A small multi-label image tagger, trained from scratch.
Model: 1.67M parameters, 96-pixel images, arch convnext_v2, norm layernorm, activation gelu, depths [2, 4, 4], widths [48, 96, 192].
Training: normuon at rate 0.012, 10500 steps.
Data: trained on photos of plants and fungi (iNaturalist), 45211 training examples.
Rows from block 2, named by matrix and row number. Rows with one number belong to one neuron. Each number is 200 + 30 x the weight over its row's rms, rounded and kept within 0 to 999. All counts start at 0. After the name is the row's rms in percent of the matrix's.
# fc1: MLP up (model.blocks.2.mlp.fc1.weight, 384x96), inputs 0-95
# fc2: MLP down (model.blocks.2.mlp.fc2.weight, 96x384, transposed), outputs 0-95
fc1.319,110,147,165,176,231,203,224,245,160,219,183,170,253,208,210,129,194,169,188,179,193,248,187,138,253,172,160,204,214,190,207,205,210,231,186,249,260,236,175,179,163,183,179,215,181,245,178,219,190,188,201,147,162,210,212,226,209,187,262,194,210,181,181,183,224,194,176,160,190,202,146,201,218,241,181,175,179,173,188,201,211,171,250,197,234,194,181,232,125,244,205,249,221,232,190,198,211
fc2.319,090,145,222,215,261,188,212,187,177,153,157,211,169,189,210,198,205,227,103,91,199,204,193,213,192,150,187,216,179,207,190,181,192,171,191,228,169,177,156,257,174,181,246,198,179,209,207,154,211,207,191,178,176,219,166,222,215,160,230,169,209,175,197,225,216,161,209,227,272,199,221,137,178,195,214,224,228,198,200,232,200,183,189,224,222,199,197,193,185,180,214,218,191,236,222,206,139
fc1.320,095,186,228,214,187,221,224,165,275,184,187,187,240,170,201,158,217,140,184,207,235,185,168,163,171,227,268,178,248,185,201,181,139,198,218,227,221,227,235,186,195,158,197,225,217,213,135,137,169,276,146,188,204,218,184,218,209,195,214,229,176,173,236,151,203,184,163,200,179,195,215,189,216,200,217,178,225,150,200,162,168,150,197,176,210,188,212,198,208,213,255,234,189,208,229,165,195
fc2.320,087,227,159,231,206,177,206,228,215,241,246,157,213,179,229,192,225,179,183,202,222,177,179,254,243,188,247,245,207,209,187,176,187,210,227,210,231,207,201,199,185,211,198,177,205,179,197,208,179,222,134,213,258,172,154,203,198,168,192,185,265,223,212,173,147,229,190,228,209,229,276,168,219,223,227,202,155,161,147,231,222,180,141,162,233,221,199,156,224,149,210,208,260,190,222,233,201
fc1.321,088,194,167,237,182,240,215,151,167,214,180,216,196,209,118,235,246,204,154,186,224,179,223,193,204,200,238,218,205,133,221,257,225,218,200,191,173,208,271,198,208,191,174,134,185,214,174,219,243,225,200,160,213,155,168,195,187,179,218,178,145,228,212,198,194,174,203,182,179,194,243,174,188,205,208,185,239,212,154,217,228,229,175,198,158,186,248,197,236,237,185,248,261,205,149,224,206
fc2.321,151,208,187,180,198,225,259,195,174,199,200,225,177,207,213,228,177,172,202,212,182,220,169,185,222,191,163,216,275,177,152,190,214,173,225,158,240,186,212,190,202,191,221,213,197,168,217,236,206,202,255,185,218,226,204,243,197,245,211,271,281,146,155,170,192,205,219,181,240,179,152,182,147,200,231,190,219,277,113,200,188,231,215,196,201,194,178,186,183,200,218,204,167,249,190,230,189
fc1.322,093,206,249,180,191,242,186,149,226,196,214,243,232,213,247,207,129,180,176,174,206,213,199,242,224,184,156,211,245,214,109,238,181,137,192,237,229,250,194,190,166,177,232,186,215,191,189,171,219,217,258,159,185,200,204,158,167,202,222,154,186,223,200,209,193,240,192,179,191,208,210,196,261,233,218,232,181,200,245,153,210,209,140,177,213,221,166,180,179,160,214,195,181,192,232,207,208
fc2.322,128,186,213,218,249,211,188,205,188,210,220,257,182,206,180,246,194,176,235,232,234,201,162,188,219,153,270,207,168,225,210,183,159,177,159,253,216,219,228,184,176,208,191,163,164,226,154,217,171,238,212,165,188,177,248,237,184,216,160,258,214,255,248,223,171,189,182,183,229,233,225,179,212,228,152,186,210,194,267,214,162,190,228,172,213,235,193,177,188,184,157,197,141,178,157,224,190
fc1.323,093,187,207,199,170,202,166,186,227,255,191,213,211,189,159,222,227,214,145,169,252,159,221,233,200,223,157,181,180,221,126,157,173,265,169,210,156,227,206,201,230,170,248,225,232,176,171,173,185,154,227,175,180,196,203,208,196,257,163,192,159,184,219,276,205,190,192,225,211,187,254,149,240,239,234,182,230,168,242,214,214,170,217,210,204,191,228,192,185,202,168,201,213,235,222,167,195
fc2.323,106,218,217,206,209,241,189,179,233,156,224,221,198,208,193,162,189,264,208,247,185,225,227,216,184,181,268,224,240,208,170,174,200,192,180,227,180,194,231,221,257,191,169,225,164,181,243,199,208,240,231,194,248,132,179,226,163,213,202,229,160,244,216,199,146,240,156,224,167,200,192,178,202,162,209,192,191,225,232,204,155,201,191,161,169,199,211,199,193,182,285,215,209,182,149,245,249
fc1.324,102,242,216,226,203,163,200,199,171,172,187,222,220,261,190,142,192,235,182,215,184,186,215,193,219,196,177,191,183,159,201,191,182,265,198,206,181,184,218,188,194,209,200,164,220,172,240,226,184,248,184,165,197,198,198,196,233,203,199,150,151,238,209,149,205,124,239,255,237,187,180,209,246,292,234,195,186,239,167,233,147,248,229,212,149,212,182,239,184,176,193,159,206,198,184,187,219
fc2.324,082,240,208,185,192,182,212,215,212,209,177,226,170,181,217,245,142,233,215,190,179,166,203,210,217,216,170,207,166,215,142,162,203,210,224,212,174,211,202,178,214,234,189,225,245,261,216,234,191,203,257,222,183,184,176,278,196,207,198,233,139,152,194,174,220,175,149,190,254,188,171,247,188,193,213,171,147,218,242,256,217,158,240,207,179,227,233,204,197,230,201,177,252,168,171,149,172
fc1.325,117,200,231,230,169,147,178,191,167,200,197,202,213,183,203,229,145,256,175,210,187,195,186,235,319,185,211,193,191,212,179,178,216,244,189,204,211,210,185,256,190,235,233,168,213,181,175,202,180,243,196,209,203,203,202,152,181,175,223,201,189,214,219,207,185,175,213,203,197,204,139,177,204,174,178,188,182,186,241,188,203,255,216,190,214,202,196,237,212,204,255,150,253,136,151,270,153
fc2.325,105,214,243,210,184,161,255,194,181,161,182,183,243,253,182,193,160,206,237,182,193,182,200,178,151,195,230,182,239,174,200,191,190,203,219,209,221,186,204,227,201,197,211,201,227,196,209,195,199,242,253,140,213,174,226,203,237,183,211,204,116,153,178,193,240,192,222,209,187,243,169,218,235,185,172,159,175,167,126,158,208,168,219,216,225,233,194,221,258,225,154,195,141,141,240,179,194
fc1.326,092,205,183,170,182,180,160,193,236,253,167,190,193,228,190,142,151,257,195,170,245,181,183,207,184,247,204,192,135,166,159,224,217,156,177,224,165,196,267,229,166,225,230,189,188,207,159,146,183,198,198,267,245,189,215,216,203,156,205,189,222,173,180,190,166,190,223,233,210,218,202,214,242,213,160,203,217,233,221,192,225,241,190,217,168,153,186,198,136,227,174,213,233,181,223,164,232
fc2.326,112,188,234,189,171,206,233,167,166,192,203,182,222,199,258,200,199,194,189,155,219,196,247,104,208,203,178,175,164,207,179,185,214,211,168,175,203,170,186,240,184,198,190,144,211,215,273,203,222,204,212,226,107,193,147,200,225,203,201,232,158,212,193,184,162,184,196,205,146,181,205,169,241,220,213,228,154,182,149,212,201,211,171,175,214,197,180,198,187,192,159,199,181,246,152,187,126
fc1.327,096,172,203,185,189,198,188,122,193,174,203,227,229,156,263,221,129,222,200,209,184,180,250,243,212,245,164,161,194,194,172,248,194,190,199,260,266,255,216,207,262,193,201,262,223,178,182,202,191,193,236,187,211,220,192,173,176,255,186,207,212,190,185,252,172,239,212,187,149,237,197,207,215,232,239,176,177,162,168,154,204,231,175,191,192,218,190,201,195,172,206,178,188,217,224,158,204
fc2.327,151,153,197,202,246,229,170,220,224,182,182,235,187,165,194,230,154,189,256,198,183,253,212,224,172,166,211,198,206,206,224,212,145,142,223,192,181,192,180,201,197,230,176,153,162,224,223,271,193,200,203,194,173,230,187,206,191,180,188,207,223,264,158,160,223,200,173,194,225,237,224,197,140,206,214,174,201,162,185,256,242,235,205,203,198,235,179,199,216,210,202,176,99,188,150,157,206
fc1.328,077,186,159,160,197,181,216,194,269,206,180,152,233,185,195,176,237,189,203,168,196,156,138,237,217,191,217,160,175,171,224,183,201,243,180,190,185,208,272,187,148,202,156,215,160,231,183,239,118,217,198,183,186,200,236,217,171,131,202,181,225,202,173,206,143,157,193,234,210,189,169,190,228,244,147,187,213,167,193,198,209,177,210,240,183,139,217,211,197,160,218,228,201,211,209,212,222
fc2.328,046,266,218,253,218,209,229,205,173,153,215,242,200,187,260,238,230,171,176,209,199,222,232,161,225,188,259,230,166,201,238,203,247,150,195,158,224,190,226,201,183,158,220,247,174,164,224,159,247,191,228,215,209,251,147,200,231,195,228,151,184,182,161,215,220,220,186,189,190,215,218,193,244,175,215,218,203,209,234,210,209,222,206,209,213,220,256,227,202,198,128,155,210,189,144,208,193
fc1.329,102,151,164,229,163,169,162,198,196,207,210,199,207,168,217,194,190,207,227,260,205,179,160,155,145,219,188,241,196,227,195,172,190,220,221,249,216,192,194,230,214,215,205,188,154,137,200,181,178,214,263,212,200,167,216,177,234,138,240,199,208,204,189,163,150,247,157,198,220,215,252,121,240,201,192,214,180,240,198,211,221,178,244,198,218,240,168,140,183,220,182,209,200,196,157,210,247
fc2.329,066,161,190,185,219,226,177,235,222,207,226,223,188,185,161,146,189,232,205,215,218,148,200,146,204,160,141,228,241,239,210,195,213,219,195,146,178,196,231,238,170,212,183,153,265,204,217,200,175,206,212,213,184,164,214,139,190,180,220,208,205,167,186,223,193,240,210,163,288,164,179,177,222,256,163,236,198,161,244,222,207,192,178,189,173,176,143,250,170,215,172,177,194,228,217,209,183
fc1.330,114,211,195,190,237,199,143,201,253,213,187,220,253,217,212,176,202,171,198,254,189,175,169,229,162,219,203,299,157,195,193,209,192,220,133,199,194,232,204,153,276,183,207,160,159,191,178,225,192,160,241,156,180,208,181,204,222,226,212,203,122,253,232,165,214,174,230,190,211,203,235,184,215,219,222,226,163,165,205,196,204,201,204,169,168,227,176,222,157,175,222,171,197,180,217,195,177
fc2.330,113,189,210,249,205,173,173,184,248,193,190,151,220,164,248,219,152,225,171,164,204,177,171,171,285,229,195,218,186,122,193,177,209,235,192,213,213,215,238,179,200,230,229,185,246,234,158,239,156,191,196,208,230,186,176,199,148,193,185,259,200,181,207,200,157,224,258,199,211,184,191,241,187,241,238,231,189,222,250,143,227,163,222,206,216,210,168,165,221,207,183,184,247,193,207,199,197
fc1.331,111,210,166,203,162,181,255,216,229,177,228,162,211,135,177,208,194,153,125,260,175,194,209,161,216,176,187,198,208,201,194,190,186,205,232,256,167,248,167,136,171,209,225,199,224,237,203,218,229,275,212,217,223,240,228,198,170,181,226,209,188,142,222,196,213,202,187,234,247,211,197,204,216,227,164,201,192,196,199,183,195,161,262,202,216,220,192,175,233,198,214,229,204,165,281,176,210
fc2.331,098,214,220,141,171,173,165,233,198,166,173,185,143,245,191,225,185,197,194,251,239,219,235,260,209,187,204,270,122,245,210,201,190,182,212,221,217,214,252,157,207,200,187,198,234,133,179,164,206,169,160,207,216,182,188,226,203,245,154,193,158,243,168,196,180,221,175,185,217,222,221,250,240,223,194,184,200,203,200,186,209,180,202,216,181,263,163,163,203,225,139,203,208,221,194,211,198
fc1.332,108,202,155,210,176,192,186,211,221,225,234,196,158,133,163,181,207,228,216,194,229,132,226,224,150,172,177,199,196,210,217,230,190,186,189,204,191,220,233,217,142,208,189,218,213,208,169,207,234,200,200,160,183,182,161,144,182,227,264,184,229,186,215,172,179,181,191,141,173,192,211,252,174,211,235,196,233,245,242,192,237,236,158,266,168,209,176,191,251,187,244,243,228,151,190,173,235
fc2.332,092,146,177,205,239,203,177,186,198,181,199,177,201,220,230,220,244,236,235,133,240,216,197,175,237,195,229,219,215,228,171,203,208,189,165,161,201,222,203,218,192,209,228,139,205,130,184,193,197,214,216,231,149,247,168,210,159,262,209,178,148,175,194,231,221,178,232,212,170,161,147,264,171,143,203,210,225,217,183,182,257,232,221,172,192,191,208,182,173,242,201,189,202,168,144,175,192
fc1.333,092,230,161,173,219,172,228,207,205,223,245,199,196,218,192,204,155,211,182,190,202,215,206,279,158,223,159,204,218,240,247,203,198,238,210,210,138,214,179,198,194,202,202,217,220,151,223,230,110,205,154,220,188,205,180,128,227,218,159,177,208,209,211,191,196,174,243,210,201,210,191,167,158,197,158,285,179,250,227,209,191,242,167,151,181,200,177,207,209,187,170,197,182,199,189,215,140
fc2.333,100,200,137,182,217,161,213,266,197,187,218,214,197,228,154,227,194,199,200,201,226,169,238,185,207,191,255,175,213,210,211,209,201,238,188,208,200,198,168,179,164,204,205,213,219,250,157,189,186,155,140,212,181,275,232,187,179,166,177,120,189,202,232,149,225,208,184,236,186,194,218,231,211,121,200,165,201,203,177,158,189,227,252,166,186,215,196,244,187,220,261,171,170,220,175,230,189
fc1.334,100,146,224,250,177,212,171,203,165,177,229,183,199,168,229,212,207,202,189,186,229,256,254,207,185,212,204,242,151,211,189,244,128,262,184,226,200,166,212,214,182,228,242,241,188,174,181,260,252,223,170,217,239,181,173,216,152,213,216,210,182,213,199,225,187,174,180,222,169,173,186,164,234,246,267,177,212,166,179,234,129,190,186,190,185,218,161,173,227,154,199,221,185,207,197,196,209
fc2.334,090,230,250,229,191,179,209,197,161,194,174,213,185,191,191,156,256,203,233,224,187,111,212,199,212,162,212,226,223,140,183,196,201,246,165,206,212,197,183,192,216,246,196,195,151,204,198,197,206,207,221,280,217,244,204,187,162,166,135,185,215,271,168,155,209,193,156,194,204,214,209,167,170,196,136,183,165,153,206,188,249,175,185,178,179,166,192,197,206,219,204,232,229,163,219,232,218
fc1.335,097,231,220,224,169,182,198,179,275,219,230,140,237,186,162,258,214,231,194,199,217,228,215,171,209,250,270,185,205,182,214,150,219,206,187,155,230,219,174,171,177,199,151,177,197,230,162,140,198,228,160,221,198,176,201,241,249,163,246,196,166,209,235,200,218,195,205,190,190,217,218,187,226,177,230,183,157,181,229,165,225,176,216,217,248,231,228,198,197,137,230,200,268,201,190,202,207
fc2.335,095,182,245,243,172,218,246,246,171,210,196,240,249,137,210,175,156,185,249,198,245,254,221,227,220,166,236,209,240,204,186,173,169,166,227,212,183,179,226,244,225,208,164,225,201,170,218,185,212,188,225,220,150,195,157,221,210,148,195,199,261,208,190,197,242,194,187,171,211,133,172,225,255,229,209,178,141,180,212,210,220,166,233,224,210,152,223,197,205,222,200,211,229,167,228,198,232
fc1.336,082,177,250,193,158,213,156,157,178,146,160,183,177,162,210,223,221,205,190,213,223,191,202,177,253,182,218,212,255,144,217,226,178,225,237,194,240,202,172,220,232,246,166,180,143,148,188,164,176,162,202,195,181,228,200,193,168,212,217,246,147,167,208,209,114,206,180,221,226,249,189,166,190,193,195,205,184,187,233,232,235,167,182,211,211,255,206,166,181,209,172,226,182,183,189,223,141
fc2.336,086,166,224,189,215,223,233,212,236,167,187,164,140,224,172,215,201,159,178,226,226,170,183,237,217,223,147,241,166,203,157,214,195,208,193,192,230,235,215,142,195,172,232,192,216,163,176,235,167,217,237,187,182,162,187,210,234,174,171,252,200,205,171,205,180,247,213,244,217,180,190,176,140,263,199,158,261,225,139,229,174,221,153,213,219,235,221,220,216,203,196,140,168,216,203,202,232
fc1.337,096,227,215,210,207,179,191,186,158,157,195,223,181,217,172,179,219,218,214,183,231,159,207,234,191,216,106,221,252,195,239,181,193,209,207,226,226,201,226,241,267,165,190,254,179,194,178,202,203,171,222,126,247,195,215,174,221,217,210,225,195,230,187,223,178,188,183,204,147,200,168,178,196,166,212,173,178,121,182,212,242,218,164,188,169,237,194,200,293,207,185,230,188,214,194,198,156
fc2.337,101,159,205,203,194,187,207,165,189,158,207,221,252,178,168,203,210,207,228,193,234,249,242,209,214,153,194,154,194,287,203,151,271,169,225,211,230,163,243,193,206,200,217,248,220,203,191,182,180,231,173,215,238,197,198,223,208,156,232,156,207,255,225,164,238,253,184,205,242,187,197,199,182,290,220,226,175,178,197,233,222,212,189,242,204,191,165,219,200,184,197,207,187,258,217,224,200
fc1.338,101,215,228,214,255,151,210,181,234,194,201,250,171,191,141,217,202,193,194,157,245,220,226,232,181,189,209,228,175,226,259,212,210,216,241,233,175,200,214,164,142,206,210,172,183,232,212,149,178,214,163,187,208,201,206,173,237,281,240,164,152,162,227,155,198,185,213,167,186,222,163,179,226,191,152,216,162,225,244,200,168,171,155,233,174,206,228,209,132,193,197,223,195,234,230,197,194
fc2.338,079,215,149,211,194,190,197,239,211,151,177,207,181,219,229,169,212,225,196,194,158,199,192,244,189,212,229,248,220,190,202,239,271,196,211,134,187,253,178,162,177,211,207,234,207,181,213,252,156,235,212,239,210,210,148,221,180,162,188,217,242,242,240,189,190,170,141,169,203,207,157,198,193,223,213,218,171,181,210,202,162,201,199,241,171,149,246,230,204,154,248,213,257,181,198,164,157
fc1.339,084,242,216,232,222,197,196,201,229,191,170,178,207,237,235,223,163,191,188,210,187,223,177,185,201,211,193,133,188,218,120,162,261,233,192,206,189,197,159,210,191,195,217,211,185,168,105,188,174,218,225,205,235,181,207,204,229,141,200,221,178,167,219,151,157,190,186,223,237,191,190,184,247,217,244,206,205,174,170,236,217,199,198,167,222,241,210,162,166,188,193,210,268,176,286,207,202
fc2.339,072,193,180,212,198,197,195,243,210,114,187,210,220,203,232,234,176,210,233,252,231,184,263,208,239,220,230,220,209,172,184,191,247,202,226,229,202,196,178,215,175,158,158,189,228,240,226,126,197,193,188,136,171,182,170,136,231,191,180,240,195,238,137,243,202,239,174,222,207,245,225,188,218,226,174,231,195,184,243,195,196,227,182,160,208,215,203,177,230,214,176,217,206,251,238,230,225
fc1.340,112,171,232,174,210,151,145,215,182,214,209,235,205,216,187,182,189,195,231,192,222,262,202,173,161,224,164,193,245,178,143,209,219,200,190,236,213,165,245,264,207,185,215,222,225,172,246,153,193,221,198,180,235,137,221,156,169,181,218,239,198,211,214,215,217,239,216,146,172,223,216,185,219,192,218,190,166,168,144,279,225,204,241,179,159,208,204,163,204,142,175,179,163,196,225,211,211
fc2.340,081,214,216,226,200,251,225,196,154,152,190,216,200,192,178,168,218,169,214,185,195,247,223,183,245,221,128,231,264,204,199,176,218,256,213,228,221,209,179,208,235,223,257,180,248,284,169,208,219,210,167,171,253,153,204,193,179,222,221,208,233,213,236,220,191,232,227,193,165,238,218,199,224,244,174,228,156,159,226,253,226,175,198,182,187,231,215,163,162,212,179,205,190,189,223,233,193
fc1.341,086,241,200,209,188,208,176,215,279,252,220,216,216,167,120,204,223,179,188,183,229,212,164,225,210,238,128,163,213,210,219,207,216,191,209,222,187,161,232,190,166,194,162,234,229,221,155,203,158,178,212,189,229,270,186,211,222,149,218,194,192,138,268,247,183,208,235,222,200,148,177,191,182,188,168,164,205,216,213,178,203,214,184,163,165,176,182,217,212,192,191,218,176,164,184,252,228
fc2.341,100,208,160,293,227,175,238,212,218,192,201,183,217,228,134,221,251,164,209,215,141,169,259,160,181,186,233,209,181,180,178,164,203,184,167,217,224,167,218,211,170,194,218,256,170,195,224,143,225,166,125,173,146,216,165,196,207,238,217,190,246,174,192,181,232,184,185,213,185,201,180,177,240,197,190,182,198,217,210,181,201,200,205,215,248,195,211,183,205,163,168,175,185,187,131,178,179
fc1.342,106,197,164,214,226,175,186,181,122,181,207,175,180,176,206,209,191,258,226,225,224,170,247,177,164,220,235,173,141,188,186,219,208,189,195,200,198,219,221,200,198,204,238,192,213,177,233,210,210,151,177,180,224,213,223,172,227,238,225,194,194,252,226,248,187,166,196,224,134,186,192,157,186,203,221,224,175,165,255,230,180,212,151,155,192,208,215,235,206,185,207,185,152,191,240,169,310
fc2.342,101,186,187,220,190,207,182,188,155,194,201,167,207,183,205,187,283,157,196,224,124,244,264,258,145,207,210,230,209,186,192,196,221,208,221,189,207,194,234,189,180,192,155,224,189,199,214,228,192,258,227,215,166,224,190,215,222,165,186,263,247,201,241,197,211,235,219,176,227,188,237,192,234,244,166,220,200,188,192,245,249,216,195,164,185,203,235,200,208,251,205,197,241,160,185,137,148
fc1.343,100,219,147,242,216,199,169,240,253,184,216,216,195,197,129,235,189,288,224,212,205,210,200,205,162,191,205,202,196,240,203,237,206,220,184,190,198,195,182,250,203,193,204,240,207,185,217,197,144,205,163,208,132,187,228,203,159,243,188,166,193,217,207,237,209,238,211,231,172,229,250,218,223,229,156,159,180,174,194,192,168,260,217,215,232,187,194,162,223,191,178,217,176,232,203,106,187
fc2.343,084,144,153,222,191,180,201,186,218,189,172,199,192,227,204,241,265,189,198,219,180,188,187,227,167,205,227,220,229,164,180,152,193,239,221,200,131,203,242,208,170,173,172,187,211,179,185,207,182,181,224,225,184,249,146,210,214,201,215,173,202,251,226,170,166,183,220,141,155,188,218,148,222,208,245,192,179,166,257,268,178,174,155,208,194,155,246,243,174,194,228,196,217,143,205,232,215
fc1.344,098,248,242,177,211,235,222,233,175,191,137,227,159,202,213,230,210,150,176,207,226,182,176,183,214,133,226,185,265,178,194,225,239,168,148,197,244,233,139,172,185,208,198,219,239,221,195,182,202,259,189,189,194,251,226,194,194,179,175,221,200,222,184,193,208,180,222,200,158,168,182,160,175,135,201,249,205,187,171,236,204,212,183,238,190,161,201,180,188,235,170,216,212,195,155,275,205
fc2.344,083,154,179,197,225,224,165,158,185,176,145,189,193,213,149,154,217,192,160,212,142,209,199,189,212,211,202,211,181,231,148,251,153,228,178,259,164,219,186,203,203,206,194,201,171,168,196,239,187,227,210,173,224,225,234,267,209,210,240,206,207,136,228,187,149,169,195,222,184,205,226,203,154,256,183,201,193,228,180,222,186,164,207,200,192,169,192,239,181,145,181,269,207,180,189,193,269
fc1.345,103,144,160,191,231,232,217,191,161,188,222,194,233,183,212,186,211,193,219,229,251,140,178,181,237,237,181,217,145,254,235,198,236,224,163,213,198,184,154,220,209,247,201,218,178,181,164,266,172,182,222,176,219,223,235,162,208,185,271,231,200,201,217,188,169,159,221,176,199,170,170,202,224,166,153,183,249,216,164,178,173,233,199,188,161,191,212,168,222,205,173,198,204,236,128,195,242
fc2.345,084,216,181,183,119,180,150,188,146,185,235,235,221,254,231,131,218,226,175,184,217,193,212,204,175,161,157,231,234,154,210,172,162,240,210,192,235,223,211,157,191,195,175,209,213,231,176,208,205,249,234,208,148,206,215,196,201,220,156,200,208,191,156,226,192,191,180,181,188,245,217,215,232,166,167,211,229,169,204,223,215,175,230,184,244,213,168,181,231,211,198,211,197,276,245,132,189
fc1.346,103,212,166,191,168,204,161,178,183,240,161,236,203,255,218,278,181,170,198,200,205,202,179,222,207,224,126,123,156,240,220,230,184,145,189,179,199,148,244,245,164,196,147,196,248,163,180,200,207,195,225,199,187,175,234,179,199,186,216,181,211,210,236,215,211,196,189,183,244,235,185,225,174,165,188,236,184,236,147,234,224,186,209,238,198,250,204,179,251,226,175,217,184,215,197,175,221
fc2.346,106,223,234,196,149,183,239,221,220,222,236,143,238,206,172,182,255,207,141,186,201,203,196,159,189,219,152,193,210,201,223,203,177,204,268,190,228,200,161,227,242,169,138,180,161,218,214,211,200,219,110,148,197,192,153,196,193,208,203,161,209,147,209,186,185,222,209,196,125,213,245,206,161,222,202,241,181,248,200,240,240,190,206,186,170,216,206,205,200,240,201,214,220,184,212,162,224
fc1.347,102,185,182,212,212,189,247,207,213,240,254,159,188,148,183,249,168,204,208,147,208,215,256,221,193,199,152,155,201,154,254,231,184,225,174,249,160,210,242,249,179,231,229,217,178,165,221,179,211,207,249,226,220,184,176,199,132,177,177,207,193,233,168,155,200,214,249,184,165,212,207,185,196,187,213,229,193,220,169,168,241,250,188,270,191,190,195,157,225,218,154,195,173,197,199,220,191
fc2.347,112,181,155,195,218,182,213,180,195,170,187,204,194,230,175,228,211,209,239,165,155,245,183,204,217,224,197,204,178,199,196,241,211,203,180,173,193,167,184,227,237,220,167,186,263,231,211,213,130,193,191,234,173,253,222,195,227,260,257,158,218,234,250,231,181,191,252,198,151,218,230,217,147,206,237,185,208,194,194,164,210,173,210,205,194,152,201,201,186,278,161,141,164,170,192,248,224
fc1.348,099,207,236,149,197,283,212,165,211,193,202,184,132,202,148,221,207,196,202,230,223,211,220,205,256,172,210,199,209,202,198,202,212,270,202,198,179,206,193,200,235,221,186,138,205,118,181,180,208,240,173,163,187,200,192,158,159,148,219,188,149,237,163,156,164,161,217,164,191,211,252,227,149,246,219,178,177,198,204,242,204,228,225,198,225,201,193,218,197,231,185,171,182,203,176,240,210
fc2.348,110,168,207,244,186,222,217,207,193,216,198,217,171,204,174,189,153,139,251,196,194,172,181,223,191,179,220,281,212,212,187,258,202,170,202,202,223,201,231,183,182,197,227,242,203,213,222,167,184,149,250,158,220,207,202,214,294,174,200,191,250,199,195,155,152,149,214,220,222,223,145,205,149,156,219,179,203,237,175,160,215,182,215,194,224,125,189,164,213,210,179,202,175,187,201,209,173
fc1.350,088,221,200,182,192,256,162,190,247,189,188,200,260,229,189,197,183,265,181,164,218,247,177,224,182,223,169,182,181,225,213,180,256,235,200,178,202,181,233,208,169,201,234,172,206,168,141,135,231,172,216,219,202,140,238,206,232,186,166,198,178,158,227,197,186,206,246,201,222,236,207,167,243,164,194,178,144,200,248,193,189,210,222,206,214,200,180,191,215,159,150,224,239,217,220,121,210
fc2.350,098,205,171,232,211,229,235,162,179,194,219,189,227,161,296,160,189,212,210,241,211,206,265,171,224,193,255,226,206,182,206,174,235,183,181,193,146,235,183,218,221,167,148,196,143,202,168,147,203,219,137,224,218,237,176,177,207,160,183,238,199,191,243,214,184,183,165,208,198,185,213,168,253,205,181,178,191,218,215,203,172,196,200,134,237,176,185,186,160,161,163,216,226,222,178,165,220
fc1.351,108,222,161,151,188,168,203,230,235,201,219,193,234,262,198,175,209,211,197,138,228,211,264,179,223,242,184,185,219,195,245,255,205,202,173,175,192,213,181,195,218,196,179,212,174,202,216,141,222,185,186,164,152,153,250,205,239,218,187,226,186,168,210,244,194,197,168,184,172,114,158,201,155,203,254,195,186,220,203,202,252,226,171,219,166,235,205,230,244,176,155,243,184,168,197,209,204
fc2.351,088,196,228,180,187,174,173,169,200,175,196,192,197,200,223,216,222,223,204,174,169,209,231,147,219,192,233,152,182,261,215,182,165,155,183,148,183,161,219,183,192,220,193,209,229,190,185,186,224,153,226,189,175,159,252,151,202,137,233,183,176,187,176,142,238,193,228,161,239,213,250,210,204,194,173,210,174,240,183,127,198,215,170,173,267,187,188,213,186,163,206,261,220,255,171,168,194
fc1.352,102,234,180,220,217,218,173,220,210,204,208,155,216,206,254,162,214,239,131,186,197,187,246,143,194,199,215,226,231,165,202,225,185,171,233,208,184,166,156,165,156,207,226,243,169,188,206,200,161,229,247,201,194,185,235,187,267,226,232,259,157,193,189,202,178,191,174,186,148,200,249,163,188,193,211,164,202,219,159,266,169,243,189,234,174,232,209,213,180,164,171,255,213,233,223,189,199
fc2.352,090,173,140,219,217,223,184,123,182,247,197,177,212,227,184,194,212,224,183,162,139,195,191,137,202,177,168,225,166,163,216,187,156,198,202,195,157,221,224,166,195,149,213,233,189,230,214,181,187,187,231,192,149,213,221,228,197,216,223,192,215,193,184,220,217,112,188,186,213,182,165,136,243,177,206,204,202,211,171,234,203,183,242,233,230,181,220,205,226,191,283,219,218,251,165,228,200
fc1.353,103,231,228,131,203,186,189,203,124,216,195,224,191,264,206,196,181,211,218,168,207,216,199,127,196,202,126,246,203,202,142,190,171,236,209,215,198,179,194,275,206,194,159,221,234,191,223,169,215,233,184,135,193,205,186,178,188,139,182,156,204,153,209,189,206,207,235,217,166,229,178,233,206,250,214,228,206,172,214,226,178,254,197,203,184,210,234,234,174,200,204,229,183,230,156,214,211
fc2.353,102,200,235,192,132,208,192,208,162,220,220,182,247,218,169,216,121,177,209,205,214,224,216,186,173,263,202,228,266,254,230,187,167,174,173,248,255,195,230,179,189,182,224,179,242,205,198,195,200,199,199,175,219,259,232,185,175,190,208,151,210,189,191,204,179,153,243,175,206,223,196,172,216,235,177,182,196,146,232,253,197,219,142,239,212,243,215,174,188,223,178,216,245,167,165,199,173
fc1.354,079,145,246,132,207,214,196,213,255,197,124,193,191,214,230,215,166,236,190,170,192,196,206,208,166,226,220,199,156,203,211,192,244,243,211,172,160,170,217,216,173,195,233,159,188,194,195,192,172,215,214,214,202,187,251,197,191,205,165,215,224,189,248,113,170,200,206,213,224,199,160,185,244,175,199,207,134,229,258,190,233,229,168,204,199,214,176,181,157,153,240,250,234,214,235,220,189
fc2.354,085,191,157,169,205,216,221,223,191,139,204,189,182,179,250,168,198,161,161,219,209,214,205,192,170,206,217,178,189,162,186,211,225,184,223,234,192,216,207,260,209,198,186,115,191,155,192,243,228,213,193,238,260,149,192,206,185,171,177,188,193,149,252,238,173,183,203,245,157,185,159,213,196,172,168,233,163,214,190,203,149,153,224,248,228,165,168,202,254,180,208,263,182,204,196,188,166
fc1.355,105,138,134,223,175,228,197,244,191,198,195,221,213,213,151,222,175,173,166,195,196,180,236,229,193,256,155,224,179,224,217,231,180,210,185,233,135,176,174,211,204,232,200,194,214,223,201,206,177,149,197,224,218,193,235,115,204,191,174,222,178,253,210,226,205,226,208,231,207,189,190,165,184,149,199,214,111,213,202,158,204,272,159,156,166,217,172,187,227,234,181,214,201,192,188,207,188
fc2.355,101,179,172,219,194,190,199,197,239,196,190,167,227,187,177,200,266,209,220,188,173,196,202,249,202,195,224,184,214,221,207,113,179,187,184,191,203,258,200,161,157,208,229,162,179,166,160,192,169,205,187,251,180,204,165,123,219,149,231,107,209,180,190,176,225,210,193,198,216,169,203,222,252,197,134,169,208,162,252,184,186,190,161,154,208,182,207,215,208,173,199,201,213,225,169,151,182